config = dict(
    cond_dropout=0.1,
    upsampling='nearest_conv',
    optimizer='muon',
    warmup_steps=2280,
)
Rows from block 7 of a small class-conditioned image diffusion model, named by matrix and row number. Rows with one number belong to one channel. Each number is 128 + 32 x the weight over its row's rms, rounded and kept within 0 to 255. All counts start at 0. Numbers have three digits each.
Before each channel's rows are labels from the 100 images, of 14848 (inputs lightly noised), where the channel reaches its highest value: "responds to" is what is common among them; "colour at peak" is the nearest of a few named colours to the mean colour under the peak. Only what is clearly more common there than usual is listed. The data: photos of plants, animals and fungi (iNaturalist).
# convs0: first 3x3 conv (model.mid.2.convs.0.weight, 128x128x3x3, each kernel summed), inputs 0-63
# convs1: second 3x3 conv (model.mid.2.convs.1.weight, 128x128x3x3, transposed, each kernel summed), outputs 0-63

responds to: class Insecta; phylum Arthropoda
colour at peak: white; pink
convs0.79:087129160104113090119135176130165147175118148122120075123082058083187120154040091147104092076116167070203133102136106154099141189113145099120123128138084136144114097135167131111069088166161129
convs1.79:143169118105100184145171086177158149116216162150114141125170138134137121140123104126188186093121139104147109152158191146102175126091142153118148103186114089117094051140123074135127180060119126

responds to: order Accipitriformes; family: Accipitridae
colour at peak: white; pink
convs0.93:115142098107095133165166139106109107169175165079140148111124075192080184090142159119095172166141142104106152175151129143115156151091107123100082137134114129065075088108111117144080163123168104
convs1.93:103157119106109072121101129114131157105108119126160086135120161177124131095097148183099061158092102161106134155188214103144179121110076172166168146150146162155128125122120170140142122073136143

responds to: phylum Arthropoda; class Insecta; order Lepidoptera
colour at peak: green
convs0.117:170092133163106143092162108193111136106092122115093167143152191101180145169084189068149126079142130130128130166114103061126114108114109159149179107146163142101117160100067156089146104146106194
convs1.117:133081076168092108116209095133145140112116106088123102125118121074129118169069109080146128085101127152125095120083151148085108119132073043099135129157126169111145203120094098125082117186124120

responds to: phylum Arthropoda; class Insecta
colour at peak: brown
convs0.66:157168118111112187104139150151113109102111163161132144103119119119182119100151136112086134158128109123163193144078123122080168080152151152123192104150152156138147106103154145143121175113109111
convs1.66:173165135190117169136139121160118108079127167151166120125092103148115095111117153180103134125116153061100141126175154123147119186104170121120121140059179191057076057132121078130105164145136170

responds to: class Aves
colour at peak: white
convs0.118:048130106130113160145144118122076116107120119145092153170093232135106121106083128139143082127125144139037096122120115158118113079155153135091169198166130140134148174139075127116090063077127132
convs1.118:131128139120166105092078141070095066118108172082146132094096113028104117129130104132120119124115097133125154109157167176048073137122100123140089146192114110170121131181094072126130111126066128

responds to: class Amphibia; order Anura
colour at peak: brown; black
convs0.115:142181064190115140178112146177137141081145128094130126083172106090103058135112100116147095130168177158142166076182146146157089102182099120110107091135079079157182176088119136083177143089138125
convs1.115:143148100133138142063095127074131112106134157086062129120144104091149096121071130094116126122115145149136105157199150087095070081147127142171119133108123154152222080115108142118137091123083091

responds to: phylum Chordata; class Aves
colour at peak: white; pink
convs0.73:158112088112163160117147104147115077133126095134091084110058128081109161068089144184187132107111066143108124164150153112120121101182185130094137107191107184058137137151197154113112185117114113
convs1.73:113119170111144157147091094164104083123173118180138133163093187161140135106121117084149083136119196113088193133122139118127097141180103088149165125148120141169131097107146114191078154133096126

responds to: class Malacostraca; order Isopoda; class: Polypodiopsida; order: Polypodiales
colour at peak: brown
convs0.100:103135105143181098095123130160167046097095160069118114135104112113126125165176103107096206170155120188147104113140158138170038110093155129105138223098136174148138163119153111102130114099102136
convs1.100:097150117092133076098124116108109136108059138143161112114156144138171079103170169129179170128088123093131158160136073127145134149160127188114179130182160140202057134112132136130095150122116104

responds to: phylum Arthropoda; class Insecta
colour at peak: brown
convs0.87:155158159132143113069153148141131083085147133076094108148080120133144141097142150114156138201138146115147153126045099077108123142150079117149130144048098166066112078167111099101116120078170120
convs1.87:088096122144121133157116120131087117123112127118109125090143181169121121134129149123106090139104167196152123104137162100109196180137135089119140115120189155091143145130149136155126116115115150

responds to: kingdom Plantae; phylum Tracheophyta; class Magnoliopsida
colour at peak: green
convs0.22:133153111133127165096106095101154113065162151100109145196159118139126110132126113110141125134152118120116150145136183190137128095092090133142147115084134132155150162088134118144127210148115134
convs1.22:152130161110160158151111172183134144130111107188157162112134105104154095181124152116158117139114152191110177127152108126151119054163170100151127120131173022151058085119125089111173093110154071

responds to: class Aves
colour at peak: white
convs0.109:149156157090138126204079152147084153131141168095136129122132123103070135109124167111176161128169149145112078124160118105099129108133176127102083145169147147134124174205149146097094091108100149
convs1.109:151115128150100097067136100100115094076169129136196168116138062175185158137091189111168180080136122127087137121096111170125110161107129139096098104163089156065119120126131126098143087141096163

responds to: class Mammalia
colour at peak: black
convs0.76:087153165113099145120135138140123166126115086093091120126158107201192156078107093140159071178146129102148152119181118131158123096142108195173144103078076156133135159110093127136162129156105073
convs1.76:127160168107117130102184137122164116104114119151117111101147135100087134072155129096048148173160089122159141132175115096140089135010089209110131105165110116095106081168138136144132142099189131

responds to: phylum Arthropoda; class Insecta
colour at peak: brown
convs0.35:165152140179150136160139109153170062135070128148097080183130168159105157160214149181127176112112153133098058094119168157130167143165113097050146133167091096154156109180139146128184148143147150
convs1.35:107158160145124135076145171109136140145148117122105110151150102164107134159126114155116121093176181133133202100099141157117115111124115167163097133158113107120144145066121135142079159066142126

responds to: phylum Arthropoda; class Insecta; order Lepidoptera
colour at peak: brown
convs0.31:078109097130118098093109138153153089082054158148194147138136100112107148111149158129083110174120163163171146119177103112102183103076119120101078172096195143125135190111087172101139069122106132
convs1.31:146132121140145067090098111155066129150153130126161156104100127147108107104153136177150148185102123178120163043164063095172165131124114099088156139148123116165095140165142151120107124182129117

responds to: phylum Arthropoda; class Insecta
colour at peak: yellow
convs0.23:164203093107112097107123170108083148173065135137139113130144096124075133129120124166092144084078125174110165092140203127112106158146108107109100176073111082179143164097150165146155154164094145
convs1.23:129152168040091186145179135098098159112147186069178085169155084113121181115106152126062133142135136125152168142153115210091128095128108110178139065143162133184070157122137121165122102115122135

responds to: phylum Chordata; class Aves; order Passeriformes
colour at peak: cyan
convs0.82:123102105163193076138162101133124087176099159065162136144080062117124136105122133105066113177105083176147109112145132127103156140157117125138195152156124116096141079126173176127139144155043171
convs1.82:112176076154162154078125117106114131057118136174071104121178072162092143080145106140153174099136168104177145128115137145115108129155146113126152127110141137108107131117078113078180129108099111

responds to: phylum Chordata; class Aves
colour at peak: white
convs0.54:136152114133158082144029119135126144176131158101133153138088148120137117103181145097144170090114129157126125134112127168089100138112119113101096105092179090139156142163156163143071117104085106
convs1.54:140090127120063129111146166210166101160122109139159150142115140137078173104186128132151078136126128185086103119152056098136156156128121133084097186123088125129190141091087119124096156176127183

responds to: class Aves; order Accipitriformes
colour at peak: white
convs0.32:145067151135143159163167107117141174117122102150127160146163099184121149143077105109120151103151212114150087098173131095121138131148139107158136083206115080144123122099093112140107135112188143
convs1.32:062139125145115116119071127152140128073166127140110115164117118116146142154050087119188148129052145111101126107127155120138149079167112078135104079088177123141153121147174168105088052158162144

responds to: kingdom Plantae; phylum Tracheophyta; class Magnoliopsida
colour at peak: black
convs0.104:090139153084107110135110155177154191143094108109117108172115112146130105153163151076141189137165103148147107180120103069142100110098155121166156129169105096140163128077107043126149100105151164
convs1.104:201113123155171181185092138119133119209114102208129099061129115147132131144118143168149115175105147171107086116136144131116163117170154141060103122108125166180077089161139152114105122092109069

responds to: class Insecta; phylum Arthropoda
colour at peak: green
convs0.2:126071166123204130109042119179106137120148117111182108104131069128148150119140150115090121115127158141179123148156130106156120139168159195140087124115152057121128137110072092151122098140139142
convs1.2:153169166125083175145143193112119054139155138179127092130096093114112114141129133106124113134138164129137138127165097065082083136113149098126138116111083081159107153159155154131185165178101101

responds to: phylum Arthropoda; class Arachnida; order Araneae
colour at peak: pink
convs0.74:169117066160163141151137120126088132123092139108077111091096119123081165070187148111109157182103042123175139117148142096165098123156151138169094122148144109149140125104127085132151193130114084
convs1.74:127112162166150118125075139108143116145146098115144138134068085155169082116132147125151104135122109138191164154129160098082111105118099176141149173195119158135131097089152092178114173143122229