From a checkpoint of a small class-conditioned image diffusion model.
Model: 2.11M parameters, arch unet, norm groupnorm, activation silu.
Rows from block 7 of a small class-conditioned image diffusion model, named by matrix and row number. Rows with one number belong to one channel. Each number is 128 + 24 x the weight over its row's rms, rounded and kept within 0 to 255. All counts start at 0. Numbers have three digits each.
After each channel's rows are labels from the 100 images, of 14848 (inputs lightly noised), where the channel reaches its highest value: "peak at" is the part of the image that holds the peak. Only what is clearly more common there than usual is listed. The data: photos of plants, animals and fungi (iNaturalist). In brackets: how many of the 100, against the usual share in percent.
# convs0: first 3x3 conv (model.mid.2.convs.0.weight, 128x128x3x3, each kernel summed), inputs 0-63
# convs1: second 3x3 conv (model.mid.2.convs.1.weight, 128x128x3x3, transposed, each kernel summed), outputs 0-63

convs0.78:096095102113091069122111128129190147124104128114102111161125139135148082155166100148118138126125127150164117094093101146099094121099121093120153147142135130078133143139100128078147150129115100
convs1.78:164102131106150092125128135140133129171069146124138085099149149109093125104096118092115181110137137127142128134108126087104148144123136128162106127106162107155111149076138104139135095103101113
peak at: bottom left (36 vs 11.1)

convs0.38:139100139139071148134097130146155166113132149115125175138159154108140131159140079144153145104100132112163069124115093156151120111097148144086126101157135117132128117105140141129162143135174166
convs1.38:113120129127147125134096090104108139107106095130122153116167109138171125129118118186138125144124079119134128097132127113098095144135116132114124102073113102125142135069129140109144143097097124
peak at: bottom right (35 vs 11.1)

convs0.0:131141136159140127158107162110135126145162103117106108062175131069157116171140126128159136130131127132113127110118145130134132162149138113158134137140102120147078151099124128131158094103130114
convs1.0:100153141096141137130109151120178189099106133177134124088115156146127139123107102098144138152151123166141123107079130124106133172109103136142118141093079145119131141136125076117130098127109136
peak at: top right (29 vs 11.1)

convs0.30:134133100063160130184160196141126112138126139123145164147144130124127094122133084130118128123141156135132143138165124102134098103159133117133101128109124116139104096174136133129105139136135119
convs1.30:142123138146158085109116088123143139124104142107093115170115089139146146130139122130139132138125123130124105158131137144112141105109085146179119131175143111087125132164123148125160148104091128
peak at: bottom centre (29 vs 11.1)

convs0.91:154115138121147135143152074138112115089138137107151110123149122087139144112133124106135149107137107111100093117117109138112107153155139155141134117162091160176175140117105150139136127145184156
convs1.91:154111185076148067150082133118097110173114129154122121142108169118142160141133165119151120153142138124170181126126134127126154136146111114155166128119133118119140183152121153160115122130107137
peak at: bottom right (36 vs 11.1); bottom left (29 vs 11.1)

convs0.47:115148122099155127142127113122170148094137153148163100134094136168098114109129160083115133092113114076146155127114193129121106131113132107152107111094147097182154127110126098097131163119087145
convs1.47:108086105091157142171087135116129097147134109147073117164174163133129141124115130135138105119110128158121124158121121104122102137101130127113148097143129089141130121126122099145129148092145122
peak at: top right (32 vs 11.1); top left (27 vs 11.1)

convs0.43:169145111130181154140132139121109149119129175112121171136116124107114164147102118148098174126121118071117147149094126178140140161119111158163134115101129088139152117110108126172127108146147135
convs1.43:119110163163115129069094145156131118095166121113097178127137134143162113063147106120126106136123120154127132060104133132164130123113109108112167095145077088133146141113108172120115127098084109
peak at: centre (65 vs 11.1)

convs0.34:152142114084184114149102129140153083116114133093164134135149164147136155127122135113104139100138119172126096157144077140101134156099107176139133091126108126114145163109131110117139102148081164
convs1.34:126143122112129188129098082116115120158135118125127113117152114105087127115137058136106114110068141168121135067124106151185104112119155102146147156113149122115126129121140132126129110164125107
peak at: top left (27 vs 11.1)

convs0.84:135132080170134142115120082114144095135136115111110090107155163152140106127123163148124113129150109097128133091147144127108151115142084141140077154084159110147083117154136142146171118104101126
convs1.84:095179140109125137149131129163148132142158147150141152134108106189115121146143093111113149098102070131154150119074167124130143140095144139125137101122147120153093111126114158109106124107122156
peak at: bottom centre (28 vs 11.1)

convs0.90:143129129162133131118135168159138133139097121158102143097154176127128143122092114139094121159149101145108104145106100126197102142156138124130130194130120109086118085133144135114150085111089141
convs1.90:145137170103108104129137138092175121122125080137140106130128120091123123131111092173145154153151151130105123125148111096115145082130132151119134129100129136117117097127128149133178091129158181
peak at: top right (58 vs 11.1)

convs0.112:134115144114142137139089110136144145142097146086108111113119155110084162160157126144114123114113108131128087164106124132135117152123125128118150106172135089109115111166123128134085083128111091
convs1.112:155153162123151119119112139102125120108171098131106118120118140084155119122145143115140105179112137111100140137146166095156139111144114110155131114112128168168109139150166142119141088138110162
peak at: bottom right (31 vs 11.1)

convs0.88:121122098154142096163129107147099126158125115092145123125128120168119135178134115135118156115114098108148121118189113129114132137117140092107147113108118112133122092127142132110159155168096116
convs1.88:135129144206125089147133153165101123101123155123150103141125096138082142107141168093134096108103103118108150110136152176123161145136123134114113110108147097106117115160144112130096164109118155
peak at: bottom centre (36 vs 11.1)

convs0.114:104117121109131119123106162108171117135104087143116102140093127128133158086148094115087160118144154162105111120121166158116121128138116129161111174129145137131129121109109136131153148143111108
convs1.114:103183134106098134141162148110133157126098131144173146121143102128105173105111115092155122138092138167086167108133151150145149142093125105099127126162083132114139075086106126097132125136122128
peak at: top left (29 vs 11.1)

convs0.125:151093091134136095139107112095179131104113151111127137132121136121092155087131175122152122175111143132170142124126191103104104169101106125126130145140147114111158143182097098143118138108147118
convs1.125:099120116079151128132131117167117101151121109092119125144095130108092111109160114120117128166081115149125173151111116113101114092127123152128110141140138118155125167162109174136114095149095137
peak at: middle right (28 vs 11.1)

convs0.86:108176134174120106140120137129142117142162139123129119113125116151040138113143132128128122123158097170134131108118120092129088112123080119108068129153131148126118151119120160146157147186121102
convs1.86:148100140132119109143097148138113110090068109149088125111160098174137150124103111146131120139116122128136135131174101152108129135152162123108187092128145108139113077114175135128164138127121090
peak at: centre (48 vs 11.1)

convs0.96:143150130115131146168112122096145111120164101146094120128127138106130140141142140153082111155135124147134182171127107141148138149127068110109124153137149134146142094137128118169181095091145088
convs1.96:183110109138110139139104135157099140117112134076111183111122150130136118127140121075106109156106121142113085134141135105175139161103147174140108121142124167101153142100132106121112159103166118
peak at: bottom centre (73 vs 11.1)

convs0.65:109096106167167152151166112128130130160110156124131177131093121090144127124124157161107141133130093129129117142145103156166156126143147173104152107107171135164110104119154095142201097121156134
convs1.65:137115119111160138169139135098155130155172129118124129159123146129113123131160069136147155097157141134130126095114148143112103112089112112138187101144128121140131160118138162104142162162126188
peak at: centre (32 vs 11.1)

convs0.49:122121131118094124117148161110083120110139129124105117137161142134139138170097117107165102170133082135148165134135145175163117099170144073136121097127126120183106111112122136126177173131104088
convs1.49:133139168119140147149129132106130164128093118118117138126103135079111187139137124169072104138132125146140136139097096157145147166106155154125114099125113142139112130111088146101132119123153135
peak at: top right (31 vs 11.1)

convs0.105:107149128146145177111128141114176090136156154129131114151108120136108142142149111142074147147133178137101080134131124087103083087083103135163122105102134138149121161161088112125103136158167144
convs1.105:130126153157162123145130158111137137105104105112144084056115154114092139149188138138138083148102129137150147118140126165122146136080161110116148080131136090103132129131114154123141132120160148
peak at: bottom left (27 vs 11.1)

convs0.81:142110107140144129046166126140108132117147161118138134149156138114123152133132117111105113081112134135140135091144112121109099093143145105123192096129128106127168100125140128146121133157134146
convs1.81:160107126108155135155142170113091130129135094103194127074139177121130146093169138140128105131131180134127103131142132140157155130124097135136123083122125120110137152102143129113104153155129135
peak at: bottom right (27 vs 11.1)